From a checkpoint of a small image classifier.
Model: arch coatnet, depths [3, 6, 3].
Data: trained on Sentinel-2 satellite tiles (TerraMesh), 72500 training examples, 15.9 epochs.
Rows from expert 3 of block 9, named by matrix and row number. Rows with one number belong to one neuron. Each number is 128 + 24 x the weight over its row's rms, rounded and kept within 0 to 255. All counts start at 0. Numbers have three digits each. After the name is the row's rms in percent of the matrix's.
# up: expert up (model.blocks.9.mlp.up, 8x512x256), inputs 0-127
# down: expert down (model.blocks.9.mlp.down, 8x256x512, transposed), outputs 0-127
up.453 107:161148157154153135152141081128135125166098141142143130125127100122111139115117126098160156156129111140083124118154145103116115105128133090104139135083136143101132118152139106116105099126156149088128148163134131137127140183114115155105114156117176158116070125154102134132150125090150124121140099119105121165122133115135127092175138114112127154138125136134148118174145136112122134127104
down.453 097:165142136103152120143151101155123104105156105095149105160158137116113087130075172104120127155127118088144121139116155183136126114136105120111102086072214150103167108114145126155105145173125144106135137154125152105103146105109118123127148152150166121143126121141126086107126099112123132144121113108132131148107133158133192125124154156118084115111139141155093152113134127145085124135136
up.454 091:131098171157091126158128164132107161101136142144156157118144117089112140133113110112125107105149116143149154179191113105094135116141138111145098148137132161156115087113143118145154110102084165138118092085096121134124099124129159113130159120060107126162164118139117125114145137108067149115109128190142112097161141103136166129099101133113141149168119120146134166117126148104126125124139
down.454 096:092120172142139127124117100118152118107159158111083132135143122138120167121116091126115068137114085149139162103085127141173158131145095132164083114128151086123126139118126124127160126128138129163112109133163098150121135086124147110105125134135167157128088166142169106089135135139145128139157145163144124127125132157131098089122114116137094103168176095097090105082116182151129138129114
up.455 100:128099144138092141120131094137149171121128125094136139140141132142138116149124153135135112139121118112129080146137155147170110130114108140157147145151124158122115122121100110159135149115149139148139111132096129105152111079149119193166183146140137169080104129145139112139131110147155111141120124082126141079157091111150138108112114114127094132147136160127196114158139163106134126154133
down.455 093:150142129142105168121113122183157161132153144134158171111129167099145158093158110143115117141160126161098143122135147117144106144090115125110111113124123131120098125073108110123134130143160127098113138115116126113142102119142139074106095110098105117105164109091129160134140135090100115140112096143169118100178101123122149128118131109088096116132149161118120149114147120173121109108169
up.456 105:140161117157132116159146104159113092143124088125115130125134140159122105130137144122170140131128145123102113164088110136104140132105152129142144148129095118191122161135139119135130138138090101092139098140139074111094146154177144126110157110136120150136098184104135162143106119132171150152171129140109183141117125102119135123089208170103087141098161148121173146128128118106160109134121
down.456 094:121106138101144176109122134152085094133106084133119119146081162067141126124110104125137112100139158103118142113154119164100138067102118112097128127096093118072134119139117142164122106168116095134129136137100143106113122142102103107123143143160098129093112107117077142126135131131134157114121106144100103132169097125174138148158117131145122130117121181125080114154154125173152158087155
up.457 112:116155142139118105097125127104113086107110134136182082107085149083110127139123174150116091121145106132110163178175120113130094142124093150096149140107115140136142117159111140135119152103108128150161141151151138149148103144170137163126118143115106121156169139093180124160116124114159109151105131162080120145106122134119104143123152135097166087156119105091113138128130109130129135144101
down.457 097:120130194159128130124119145116142118094133164134127083136115152081155095098126153127184143152125150109132143095137102153113096132116126123114120130090157067133152169130153109155097089129109095101114106093149144142142110160132124136112116117100127135097127117123115157135141166113144127078122148152118166163090119103111123118113141082088184147155141122124157125113088111137162123140088
up.458 093:122122092139121099102145093079143104138150104124141157169140086144127134116151136149149077120088077157162137155130142154147142137106106129105134123133187142123115128145140154153128101083130094112140107087138144130127086201124131121112096110089120098161134176170146107079135139113132112126122137094142115133159128114120101172137121134134094082128104109160130143159141097144124128120141
down.458 093:115133122123126123174133134142191098092121138063105124101147094101162114131164140138123109089116103127158103121119140156098162087099100158144121135110150113106119119125158129123128133172114108207100104115140146150144088122126120117129116130137130117131172162110128088094148115124151154150130147174157131138135116130163129119144137127097083149129120103146108136135155131132115085114115
up.459 103:121128145114155143153110126154092165084097137082142110171130101113155133148081116098122140139084128171145137080126137154098115155127137116122124169117136132087166151098139092081134125118122102099142128104100128077117125152113141121109132147129160144131133121133126121161109154138126096110101190122076095137139127113095118142163133169101128135132119122112130121138120138181109107132166
down.459 102:090136096131104101104119157124156145111162153129109183105094075141113126103109110143126102154098157123132117121154133074143101168100121156138156079136088151083130117131098139091126128101108129138148153147135157170122122145106149128095144109145125105132128162150149142116129140125116142112134113129121167124120096155110143163120088128100083105080113147114121148115091096116117117145129
up.460 101:101142175120171131130138129065119107156163111124119086086137156130117150109155128146126134112135123155114129132092085117098163113122124115149137163099149132157128128135133099111102119090153093148104040104124147166121113135132121100142142141123127174160121100111121145128141123141113118135120123118141075102140105124101121087097138096089118098145103108133190162113118072131117093105077
down.460 101:132140136072148094156167111158169133111163097164114114133089123110104107128157164111137152149165092112169156165134114122147163118124148126170136110136169126148118117151126132103133130156140122121128119086125111134152122135121119145117109118094119134143118120091141119078136099108136110184151136159096156153172092107146078113138126112145100104143149132123122156074101135136116142102156
up.461 104:123152141142127154148147124135080145119138138114170117115155163137118082121132162125115131155151110117093085142138136142125098137084126123153123102125159139157132113099146139116103127110125174072136159144118162133149141124109161179076130127107127112110076137138117109072107137141113173145114100133133124139116136128135137143128124102114082072114119130164133103113145118148132159060149
down.461 103:170108124149084135145147137116126162116147092116102155133136101131072101170105169119109126121098167176092161136171096076129059140147118086161117130116126137127129152111160123086124120132152145169147172147120131103122129120105132094139148151118151131125154165156086122098132133091093138100151134141118161082125111128156101121113137144124130109121166113120140132124169168092146109138115
up.462 095:116100084133145088165167158160163140152121181075136123151130124109095161152127138097146168101140108134146136130138140124106099098147108115132087127158117161134106168143105123134144051097150136124159120144155153130146133165114173155112152124109055117149145168142128110117111150101120147134100118110112124105126136123113154155111069131135132067126112125174131100136155145134130179175108
down.462 092:130104132126103139127105153130146157133157112163123134172139101123132104074142138115139145141067109099126139097125116114098110092102128154082140103104111174093101100128094143141169160134135097122137130110095153148098127156112178112105145149111124127131101097153156098079116077112151128120164131196165120117121117116098134121109142092079096119148147118135127125113138128125108086051142
up.463 098:120119140180098122109140148130169071115098114132147122149146103109118089141120090156137167146130132087150109152108093156119121120152110098104116158122149134093153166111104144145162135153163138129132131152101128144143103081118120111128136151095133108154132140181138122142136147119148120150124150171099151137132140122094097131196107126096152152105100147061099108116112131117103139134111
down.463 105:118094130094120104112168118108143131129131140133162154139180179119099121137162165154099134088102149101171131117108099129144121126109101129103146130073146091087102121112124113153139120109144098145123119103139105132116130133155104130103135095131097161122126158137139071166148114160180108096116108139131159132103142169154137077159138080166151101107144108113130122111138098129095130137138
up.464 099:125161167105123136141172128119133118112097122135121116125116106130151126110131131068121128087153146152133122096154098123105127113136075155151080139104129138152134111140115118162129098103148107124140143158124117161134145087180152137146146135116103149166129101112112136141092144133106121105141117115167118126122119112122097137103144128116185152135186160140091126101136108142132149132175
down.464 098:091106157092118150155160147140165160131147143105111143143144141162117088152107073110101157128142135095170137154148115123109170114134118132107103127159174131123127139132142130159115122127152109136110079124146142137092095090123149144161113152161112172132165115118095161087167108154139129120147120148056190151106128111164122107135127120153103123093154107127146121162104141125130130087117
up.465 099:107120089067133115148106119141135112153173100063152105121125155098166160134103132127165122125112143104090149103152153124103118141146120149126133158158092155100138163137143095121139084156139082142105128138141136156117087122177089123125120125158110168077128140140151110111129133097121130092118121099163104174175122121153112126176144124154090104131140087155133131109167123081122155127131
down.465 100:130094167115128141115133110145129156094139104149161098141140128129154154114131084145158129136142134145109112141125158152168136148139109125195083127158062135148137087184136149132102114147175143172114106136148111134110129102101099132101138120143124133125111177114152147139170081133112116124110114115103090120134134120093137155140149128130126129154153111118100128105102179140109153154182
up.466 101:135128166105133106119118126185149190154140078173122074154079130105119119161133113158153114087140118118079127091116113128108145136114105131135124154138130104133125136113142135153161089139138129172155104121141132111150123110093135117143106161116131093092136165114101119125158170134134142153148114138142156159152070137119142101100112105109112129128126143141108151164166149106118160085083
down.466 106:134123120174103157121161118147136136153121131149112126123135160152149121135104150117071156153121129148113150124102120107163080120132147138139118105123120148136126109146118098114123108093089153121160140110136111110113118085093163145102142120102126096095162135150155119097110136119084166131120085141143159095112125115150132177135090162133134070117112162086088155145090118189160141164087
up.467 101:162131166101135145152107126182100165100148101130121133090123177165206130153136156123090130140149107125147171090120097142137144117150125155141164121096120096160121108152137107113106101169132136116112122117078105120164164114130148082125126156112111124119122114167128106154113120135115124139160136129160124110122136127125134143088089136139122142146177143106108136120170123148145167111081
down.467 099:137160118139093124129144098143144126098121073154134104102107089123081152147161103149175087116131121139148175099135117142091152134139136121107106128115113146182085130182146149135151147159116157122144138102128095145127104167135074106171115109132121152121132112160152123093111108134083145131143131102133118124148169190120127132128121176135131140136150189133114143086117130156121164117129
up.468 104:133121089090109130106178083144118149134143134152167143153120110086142097164159132095136093085101137136150152128129112083181119143129126174107158140149032147124109163129175152111119150104122109113150122140189136107154143151078155111151117154142123080126131117142120121142186127147137130070144134111135097122143153165087144137144117113115158096118143091109111139111127099118096167124103
down.468 091:146149119124150167131120127137182189141131112123094120138164113149180104137120137096105156109116137128115124136116131046112095135107098152150136167117102117115087105180117095132142080097113139114124136136139115102159121100142052112140136112143079138082135134124112136106083136172132135095123149125046131111112181152142127100168154154156124105114133124135123149122113114132128144101114
up.469 096:114132166107091139112105130184143124163161118129106105077157105101124108105119127122091108116150101065164115139126114130106133177093101133105156141136081089096133143086114086126157174139184114128160103118120122153128139127105139103130152099120136129093135117119139157142139152156154129104134112087154184098102130122131161127116097126105101137103101172114118147132122105113108132104162
down.469 102:141149150096088087149109141204085136119146108157158164119209118135098146151082103160172133150115139106135133159132155126117125083164119175142115121116101119136122108092130111125127126119120092143126136133111138149126122097119185093178115094100136118089135150085127077092127129093069110129117120136101102124119124153142128126091113131157122127168111102124135122126095104128164158111111
up.470 097:127128137143086150122127123108093126125134145130131099120098117092149139156148136130152088155139127093169138079132138122126127146150126118108140115109099149114158133134086127117142143086102146157131061095086187125148134122127167128134166117125088136134145137120144150105079122096136110145131122158060082119134137088144099132132159132082103152146117146176117126194155126140104139133112
down.470 105:136136136152122114143105154100159101117090151119120159155173123100101123121132143177165130193118167120128138115146113159121153129127068128145124132127106133115124136177133151143192161100069145122123121119126160121115145110181154104077145120113121127113133174144172162145149139143154123106136137119109124164115110134130141172132138163122110173130150065076105144156127137115152171143127
up.471 108:125113112119122177138134120167144130107145127133113108102140168114101115123158140126107167093102104155147102113153128102121102156140145141122151120144124158184098097137127148131125116115101104133143117117112130102126155098161114077147141142144116144096120127133103112158138173163129118173127121105112133145099122131093136118054157133127153118117140152173113133115092137150161165114156
down.471 108:072121135175116163101123142168116157124116101106143106150152134117113118133128104141119134107146127121101097182149118118114116148092102115177122123127118109102098122149116087100113151154123141095130131121132126078110079166112109111130110143103104123092097143124170129131133142085112181157115103105117182126105134153104143159140123167158113124115131131135148125091125160110092134113145
up.472 105:144117116095121110119099125127123167124093145099139118111120130142113190128095132121132134132121116140098133155134132074162161131155144133108115096133066143123103114135136180126097135110160138129072110116125079136128101141133138145127101163152170140090075143085145165118121140130081124116102155134157122162196111100149125096120138173159097140150121097153101099136107122148110103115100
down.472 097:093109122061166133158176115145124127117137096133109129135135150118134164095134116148116121155153160127089083153143166096099086128147120116135139159149131148140145083138134129153133114167126116084114102133146144092122116126134145124116090133102135121084143125142100113138144095113127115117115174141112107111124127129141094081161114145163175116085118111133096122177164154109135117101124
up.473 097:146123134100134135148149089143152142180166119119141100159111129133150110114108120087167140120129122133182163131111115126102127133098089127132124155115093120132107106133158114084079117123127127147169077113153088096143113116130107085143083113142117118091163152131119106137108169091094118133151138132144108129123145107049134106118098096106086149173109101120125108130100141148128086116121
down.473 100:130136104128099133127122116132109094124148158168167110114134126107105139152092142112133102187166140124095095152144125125168117127119197156115170167144109127138125121158147152103155183110133153105131137174131108138131104124084115117174090120145121119097113135127161149145082104119113117119164135134168121108093138164149140131090115125147133151114124106121116164140113139156086118163108
up.474 095:124119174108135104104129117137184143161131116133126153101138093110143090163151112122102114132113097083133155121157141107117128157116126149125180156089108100133124128107150178130125138104110113135114111140104113146159166109129115115149125132132135153080135143125104096135126134116084135167153158113128148127130139140134090090157138145143079068089112125145095113148125085121177189116114
down.474 103:130106124121141074116142124131114148171139109096156150126147108169114065101129101164118196115130179152139150141159137123113069132153107155128138131131119115125118136155133130103116164149151120134169118136191122111160117149112118147121104128170102132118171109123138172144142119108117130140117138150114119134119134114149119149184142132167154158125111094120174133076121148121131141114162
up.475 099:114161085127142151172129101185093114119126128122127185120093114152141126100113121160169141124126166100094114138091186144123107056107118162130150134145103157162089147126091132113158138171136167135142118103117121104115125081120168163143126151129129122151108107093156125182162158136107137145144187105134096126113134118137165162099135133135126121101161131140137108110098112141138123110147
down.475 096:132099162114102140107117152107122132115113099221140165149145120149132170133079128189133148091072131156119152129083179129104124090093135101165125106141136156136144086110126139118128086147125119141156122122121161093164162126112134140124117101123129122135125132138148142101158096114151126101155150141115139100135119134117135121148153120133112118087147157101145146178137155109134124109144
up.476 099:108165161150138123126130128126118109126120128153125164137091133154098120141125176127144121139158122090145123152136111138128118144111165128060130168077149118166133132164078117152095103147142126125097107131125150130146144160154139179145154122134119126136131148116124133118141140142162164132115109154119122085086133135134150155136167161132100124117142151141118092110098091103146111109106
down.476 094:099121178103108133138142090110156120113126152151136104132134094120136124148113152150080090169121152114128121149131144138142171099107107130178144118102148072142146148108148141175101159135153129129118136128083133158157090147146127121090137159135073133141160119144084108095107123112157124120129144172137146180103077110159156164107095129161132115115161124120177131105097146125123160144111
up.477 104:120175144172158126094174162154111111147162113049115189118118133120152117133134121158107101127170062163113113145144136091094159135140137110128148142131155164094121116103143115099134111155156111157118115116137162121163150151106146151118139120114135126139131105104103109127085123144128130142144129159138108135121056129140150185113133112166142155141165119102125134098098155126129124145180
down.477 098:130111129084102136115144120123144121072157114112085139111071135135161120109127097116111095146134137150129143171126078137093138147121137137125110134112112176120103113113165127104143103136123060137126155142143134070134144121137145105142130141130133143126126129083137113102142119144151095125128098123115122141138136088063191129112119164148121126115152145084149150090128097090074111177131
up.478 097:115120142149095154140156136158122147150129122104188139128144131109118147115137147139111118167147109140177088106154089119106164150145100111168112115095103142106118128159139153130124105112147159122114125166154152119127133134110119110162123128094136115101138127140133136079125108117156109078101127136145110138153109119205182149132099132111124117117132121129135110050139155153095112160123
down.478 107:142154127103111132145121103163097165069103134134150109094144136144105114155093132162154126107136128114118168128147109136153123152175104102157125100093151162102136135141126077152166076098130138146117177129106098175109077090114159147102082119140147135080089146127148092124129149132129169133120142134123158114160114119117117118103126131112145096165117154125090085155046142144082098160114
up.479 107:149138110078123144117125062125131119102123122121151143130172137113141101150086150182090111189182145151114137110152166096133114113106134142094118132091103170187150155153155128162116142134132125117107125144162128140131099143097153098110161112146148140166113152142141113115104075165164161155096100106141112113170110162161098114139113135108146132099147090125132108140105138104138116144139
down.479 100:139152144163124116105104159146129154109141115152135128149108100108122199123072109094111116104147139105100130133131190118116113154150123127107104103119154118120152111119107114154120120114142093165136119136147122115093123144109141108141144125129155118115155158141119099130122072149164172104142155098129160105155102159149109141170181104131137147120150148096117146137132156113153092162129
up.480 098:150122140078121122103147147173111147122133153109128073109121102105163091142152109155090084145123103102156110156134153145111130175146112118112099143110128129144148105101153132165075110149095102132135086112133133133125142096093121100134138101105153132086169154105136126134189147138115141126135094108147116151131154095118120144142088170144153125130159153069116174113137170107139138110111
down.480 101:121165115135140146110102106184135144163119128103135122108134139155143147098167123132187139148172083144161135122111105160132125175145141132135142120101128151154171114122131143105142122165168108164155162128136170080107076099108170128103118126097108104115104119094135124099143166109081153161117125153146137095125110154122179161141119121138094114103108141125135111093148114082127147170146
up.481 105:135129108094064118125124112143130088113109116168155133149108106134128136129152093121098122141115121133165110139122152092151112113113077126177132095122078149109103129109131119149132127092130111128132176134105137144143102138137118151100127125080134092109118134134122135107112111147138137185102115120097100123114129097149171155149118119149173101119137100119134132106138111097128163100130
down.481 105:133120169127145100089121169149168110140168145178140071146100134101155123102146144140144151118154129114120115112089157145118114154136123130090158120148058132157121113120119125136118109125129087107114164139147199125133101119107171129158149115107114167119145094115140129105084154141122146101167137148131120111159154128134140150134158122102121106118145156104140119161111139161118139148131
up.482 104:129131113146104144173132124119178099123109150112110132153125117116152144161145163120125113126137104098107114104131107115144102115129147087143135146128089121134117130116139118128154134106123123096142124125134111132108187135085129120070158151134137159151146164107065162120130128128149168125124129110140120148128087166165113166116160148141113124075132127111129108147163184118127131168099
down.482 095:172138121139168125094111112132134159150123123109156114146147124119146099144140178150087100137167110122132123134161131143144156129118117110135139091086113137143106111114081143130156117115132149106128093117139091119163107148127092131134152130113103126110107130157134107154132122149129146155086081088070140138089095168131064099111130145126150114103117131088111155109125124175115169139122
up.483 101:117141162120159122142104092134124151066129112146144148161094162077143088120153116130110118117180140136099131133171093124093134120100116114168123107120123104111117116134123152077129105079120119104133117105087098179133114104144136159106132190082086133122119116129131109155176112112108115158140143132140108134144109141108123150112152130141133130115145141149157095107101120098103143131098
down.483 095:129105102120113125170108160135130129133151121122140127152147131073138113149174139137146094118184126124108128141134166133154138146106120153109122134148114129139155174124137210093080172099120113085126124103131130102135071164127145112093147142102105152110138148117098141154132164160145110146132189092157124138137111153133094131138135100141132103127130104153142140143109168096143160160110
up.484 105:146177143151128145147145151144136114129125108171120132142155126153117138146125150172159143129121159172132119122070115150137152131088123140093151150149121096120124108152134155077101122138141155130149080136136133177114160160094109134132077153135129123102131129111151162106070138163116137099153189118099092092089152126134129099120133117129129079156121155092153113142132164126144179149130
down.484 104:132109117144130122101150105133109126155122115119105128174142158099119163153111109110100089151169112137103126120120121176128131120138134121156107108151143101178087133153139106130124091148179142137151135120087153084152113109087147134087123155116128145129108123110128155151136148110088189084149120151180115093164103129148128122108102102121140143107074113157127134134128129108132151110138
up.485 095:126109109159073148110098140168103099139126120137118155076130162154148126159106123121175091156108110145163092137080130140149088078102149089143175075103125115142114123123117124116113147122146131159144127138151140137178133120088150170124128115124165160111087138120155131149127128152120087119181156182147113137115116090132141121132135177133100132176126153120128144143129141105140106154092
down.485 099:113131173161147143142169155176126145077113074126150129114099121131112104146125163127096126164139130111122106134130110135157104119124120173145125102106113145148123166143141142148140094125133093107114142146124102129110122082073162145123133168098149184129159167107126109129115149139091164117134108147159158163156084123129100148170090126119111152117140084137126121141138128115130126141132
up.486 095:125164107170135135159113154139136130092100138155135131118132150147119123087187139155127106148113147172127128103121186112099121162096147137107169119088118149092117115146166124106106110149107106141149131184150113123106129100104168121134146128138144126060172123124123134141115153113117134081111104091115170090122156126124138129147131168120132126138150156083154107122095167123124156145136
down.486 104:145151117134116149145158098138160173137151141114098151113158139128138157115095094151118155143139145180176193150091117080138100130141115134092100147123104137131140168116111110137161093134163112103136149127145125155109053119091146100133116113177157127085156125129113092074147125102110155135138063115150146098136120120146149138122144123146141157119124154117098123113087150147085123100139
up.487 103:116143132122132116144111136147120085148159115157073093113149145097138156110158163126149132146139119133155142137138099098091092141148169138129160166096085127093097118125130085087115118147088118078151130124112124117112123127123137145144162154070137126147105079146099171075142101125129149115111146097128115131148129148145156132156132101165105132143085136153137135121165096136171102092114
down.487 103:124105157127059121123175118170128118141106099160142142114115141110145145133096129136139098124098192114142159126111127122108126112120136128123131151155101109123142090147110158101167137123165149132152151134130139137083110128116147115099138101119113124138159171115108115099127122119120148177133138096137112151114123110112161151103164130083099093106138088138144062086112159136130155148108
up.488 106:132099144143174085079107123172128154148130076117135125150095113115099158141114139086126117141157135117131152125124136142151127153145074113079105104121118144152150098093115089145130153123143151158186146172159100106098125127127114165120142119115117108080151103176118169089141143126168164121104089127149130144134133133124129106151136164155139153124129121102124133121109156147131143130121
down.488 102:130144097154122162109107104124124066119134129126130087103095096115157147143119105133102121116182115087120157168163153141112129143138153111104098152136126139097128091148100143147086159153130102142127157142128148136134161102095107148087125099148124110061151113160160142081126131129136176142135159132132150130148093128106140118143110125139133088131164099135167097105135134115089165089162
up.489 107:137137100150140117148100129137134169112165102104133111061106160160138145142127148072151141141142129101143133112123161175082088136123132114133142150074131155114150168138108090115143116124135140138133147128082104120111128119132157128136134109141076118090118098126130114114099134123172140105151124087142143107143138130170062151096147188169125156116106168123127133143125130092159106168147
down.489 097:097136148082154184090121089104118149111132181149136161102164120112107130148126151113069120116160111118117124133174142103146092160143090118090117116120100136170157175114118123114187105130155110118104194144093137065097143109155131079137134103169119131100132167108124118106087115111090157145124126136159145128148114142102119150124094182118098083144138137167159094121140123093135106130145
up.490 100:090124137146164151113124123138125171137153121138145144131148178141162123120152127106158136131093114111139113115112094112172116125152127111120162138130146119148135139131124126136127110150151137118131088191156107119111111088101121108104153102130101064151105072100082121123182145111135112162177162139111170101104169122154113164133121107132109153116105140142091136104141175127114146106135
down.490 097:117146092110094147154096082106134140150139118174118129084154107092125127077160115100141111168118120131134154121126135107128133118162088116100131151113124112137072125136166145123172160114110131152163106125118159128132111100149160100159114141127088076146098140130097135132127139144132161111131118070132098085115136127137120125124101070135106109164140092125134144121115126149120155126101
up.491 103:148125123144137152100140109157124128133122160108124103128127154154133143124144117167158137099139113158127169135104138074136106100126137146184112171104114103129118144132143095124104145124140120110136125105159143097113140121138110070188129097157114114127101131112106161119135129090155108102138122119133122100087176135109101094159128134152115123161125142202097131104111123142139148113174
down.491 094:153157136110083102125136125099138148144118107133149136122189089091125074144168121102147105074076096160137109181107142094184100149124123102083091121109108110115187148097126128097068120127140092117128121145123117136153149173117106093128115130147181083109135123147161165089117130104116106107106150145109151136146133158148106158152141154119119138126122101111143130102175154144099112146147
up.492 102:146116150102165127146173158142102143113083144121159151126136118116121134130134124146149076096138150146139113138130125181179170169154134165132151145152112136104114099093142121115166129137112098164131142112100082118134127139186091161151113125118156129117145090097128102139168139132104121146123127173146161148151129142127117067136152152150151131128129160085150105119134123107114140115147
down.492 098:107122108113150122135141109163105129129120113148128149126111113125141150128161126146149094139092150152124173116128157132127153136075147108079117101109135112151180136105092097156172108125120118090127181109139147102132151105126155129174142144085115161111102093154103127101127077130126119122136105143146200181109160175126119138136128085120124108118152123154150183077142141143120114123154
up.493 096:129118135118119111132185159068145105152131152125148163095140127128152122126095130115182178124090103115119134154113155135111159122141135106123143064136130156147093147104147115145178123090136104137108124114149178087126105127119084095116111145146139074177121157145109141154135141115077156116112104166109111107078110116138125147129161157142165080115130135114126139128107105145089137132135
down.493 100:107176154124142158182116113150172129118140176133128127151161152157144142133112132111125123160186128186133088128097130096137151126143091117118149173103129132122144132160133130168135130146141118116124142121155129147136111133153120074112129115122142125126133117113140138109150106117146107147172131146149149141124133165128113125122122159134103146129173118177128109082156147130119086117127
up.494 097:102155131117151135152102144149143100134131147178121149103146112138113140162085108130152110136131108137140119083119122181092102131125130121060163177153096121146146102112146105128105110139132121137111131132111162117145118087143098129114099091159103145117144097125168144168113146130152096152130127126114069143166160154132142130114137138093170083126109102113165156089134115158133153124132
down.494 098:150155125117138143162129103148120180152099113142149139074145135116151136122107134186152119121173110142145111084111136122133149147130154107112140142076106115116081104158129137132143179166141120154139145084130211119149130122129144103115135074128138114098131137185141127133128174135121125089108129122115157078123150139123117104113121101107130129130130100123105133104099124119104105135122
up.495 099:110146111141138127113145129124130127140102156125119161121144094127139110092100145129153188138120143117135147110124074113074150116124128104117120153128171156138121108154090120129108105116143128139146078097128124140131134115160105118154176158151090105168138132108120059143130136096121157110102119125158130118117129160123134100132133088131130123130097141135132140093111107109118132127147
down.495 092:171136144160100105119127094107183112133138172123121127112131104099164123167120157177122113111114120088135169140145110201137136162126110171112121113148165104145131107152137111080141079144106142132131168113133112129091131116115111092114120061136145123158154131146137104117131137131144109144120167154117118125143126153132135120113118102135166153101114096103143084127158130135147157136130
up.496 099:121138119112084151131123094130105147133105103116141154119106122170094119121120132154110114144112139097146109137122102135125095133116128119104117179150120106105125134135067118106138145144110131117109116116117135125102122149104074154092121112077110150107123137162167126129144117150143097111116111124142110127122138111135145089148141084100132136173061117137134169138125108099151163106083
down.496 093:151136166109149150140145139144122121105130143113094136158128122110150096122122087115116145114137106117117159145142140125102117166079132102133103111097124131105119136146144078086113101117106049106138113117125092105124133100152078110167108113197110132106100092151105095095114099098135167118113113131148059093157128157115149139084167138090164075090119122104136084156153121158119128102117
up.497 102:142109130140177136128156162127103159109075147106111096158144144160137144151117132134124054130143125097148145127120116138104145116109128124125122124109136135106144145126136147093165149170097092104139125168143123105124159111168125116098127147110108101156142076145084107135104148156123170119128135137124100116117134101128109124192072118112170135137113122107117116154133126188129087137110
down.497 098:097103123130173161133132166130151102164153157138127104151190119092102138158119137137100157112142112101096108102120107107118130109129172127150100143083134102125155168096151094085140135142091155102117132117163118111134170147113123171172128126150140138136127145110150149119122151141137089126094140139170125160132174126115079156109164128117143082130127174174104125063189144141131135139131
up.498 101:123126130156107079135110069159118125136132143122161126094118136105128135135159153088152150155059131127096127088099106126141164198114116127162148128162096124152109118128117117096093144164125110092142126160151144126157082138125121138111150125179105139083147101134116155103108140117110128089109092094131106126124149138103098105120143149132086114119159098128124139117126171145140145095141
down.498 095:092091094119166128091134123187085133090109160153134126137143133151106131144114113158158139155105120101146131159114089151097144132120104130149122147131089138099111109117122106141121121131156122157089131110106129091130115098154102132141094086131184117072147131124115115111105138113121166150118135167106142147123122118133116116138111122109126119131134147158142169138149165095125139117169
up.499 096:149140079156203151109124117128116157175135141144149101098157117094144136156130130146160112138143086116138075161120131130153116139085084128134138084122133091132139098094151105119098098127170138164091153177151161147130119125108153127114119147132090097162119121133100106136131150114075119106099136124115132173177143140123127155148130119149131118134107187201140130087157103081142150142170
down.499 104:125132128160126173124142070152099171103102165157108106144116147174162121101109072130145143090113148111113118132118100144108119117105152161167110148126125134140106151136143148117159119138157130120124152161120162108128143126115121113084124095189124146156153130155126112173149145128136120168095109127134104083127157123108173130109166156162135135100140111065147107107124135117126116147130
up.500 101:139091118102097126168125116169111116147142148101117102111109130110145116146138083103178124190109152148150110123162158165117133126167087114165118076121109120123163137099125124150106165113118136140163168137116077119156187116139108109069127147142115162097134126131122113110148177087140141116124109097109167127146134118120128108086165131160107124114129111095139102135141151118149132155172
down.500 105:099122125175169095150143119167097116116137110099146115100125093095126112105133118119097172130151129118155126109165126143144119114160086134094097148071110127112130111110099137116104145113130120150124128098138172162139131070057104148094126141114116121110123103102107123149112124133148109148112164108129127129110104139132158127154122116161135157130113157111113111125105149082085148113149
up.501 096:108099170106111135157130129126117109092105132109100098158139137148119126113128165141142101124135149157114137139132161104119114149141091143142106156118105114118118119110108093152146160135150117141129095182151113118173108135174071108135127058120144124103127107101172093143112151128138100096149144102136127115121116106149164116148121106134144186140090148112130097108133092149087145103125
down.501 096:104140138098111115174128120144101140156093149160137149116145119098163113112159094072109135107149141149098079129104098121148118152122123099094161157110107116138153136058117133170157138116164141097125164196116140149141129127144132144154140125150146095112108097123094161168105120114153151118124115142132142106115109133134134137181112124104151125139151087156130149164117180163127098111107
up.502 094:164177164065078126148098171143115159114111106138093101124158133090125161126128153144134139164126142141110138102146120144123111107138149114136118146098130144099111107119082125119153154127137130172121160137122115140155136150126094123121106132164123145161165122155132072114155102110115109146125087103120155116085175079153193135151144161108136124152085101150114129121140106153094099138101
down.502 096:127144148110142135094096111173133134110154164180117121125088114122182134130152142139122159149102128120133119134135177104103161123120108109129128132102120154147118119139085140117162129122128132114103120106138112139195122163099126166127152104139196142122116152155107140130124118121131119111144091118140099126133091138107104132154184102140114129150146150142147139167119067142108144119150
up.503 096:092177140138133120122140151140158095138128116181137129135121101135105124105160120173110135093204137095127089166099116132102151122140114116120157064114082132101122180118134156114180173088143121127124131151158146151088091136124144139126150138154103124101171134135140150112114146163100114122124137136137140157091165139099146136153103137130123128106142119083160150138143125119142112124111
down.503 097:140137068159154159121130131148125130100131149128162075137130099094126094119094090110142141122104097132124111155159111145078121089117120136118114129141094129124151146167111100127141137137120139143117121165112098121152094083158115133118095118126159151090135159119157169119133167100143123161116115133139148089100106119129144167121146136114151082171155126174141103180154113131121105172145
up.504 103:130153086133111169112149133114122096146108087155182124152150149085119129116131155127139137110116111158175164110124116151111098118172142110112103110154174139125139137168175146084140117108099118110150082100128109132138134142115165096131119141106146087134098109138141098138106129177105137128103136151082149150138122097133161178134093098140113112134118048143121105156153084114135123081100
down.504 104:136139148116169098125149116138112144148132148115128130145132120138085116104124107165149112131119089146131108096141082107159154075137145132164147098120117138163154150116145111104197136153133136131121174136137108131161075139173142120111088148141124135109128112108078141129126123133105103111140113137118158187129159080131127139114187118118104151154147135115101108109089128127135118177125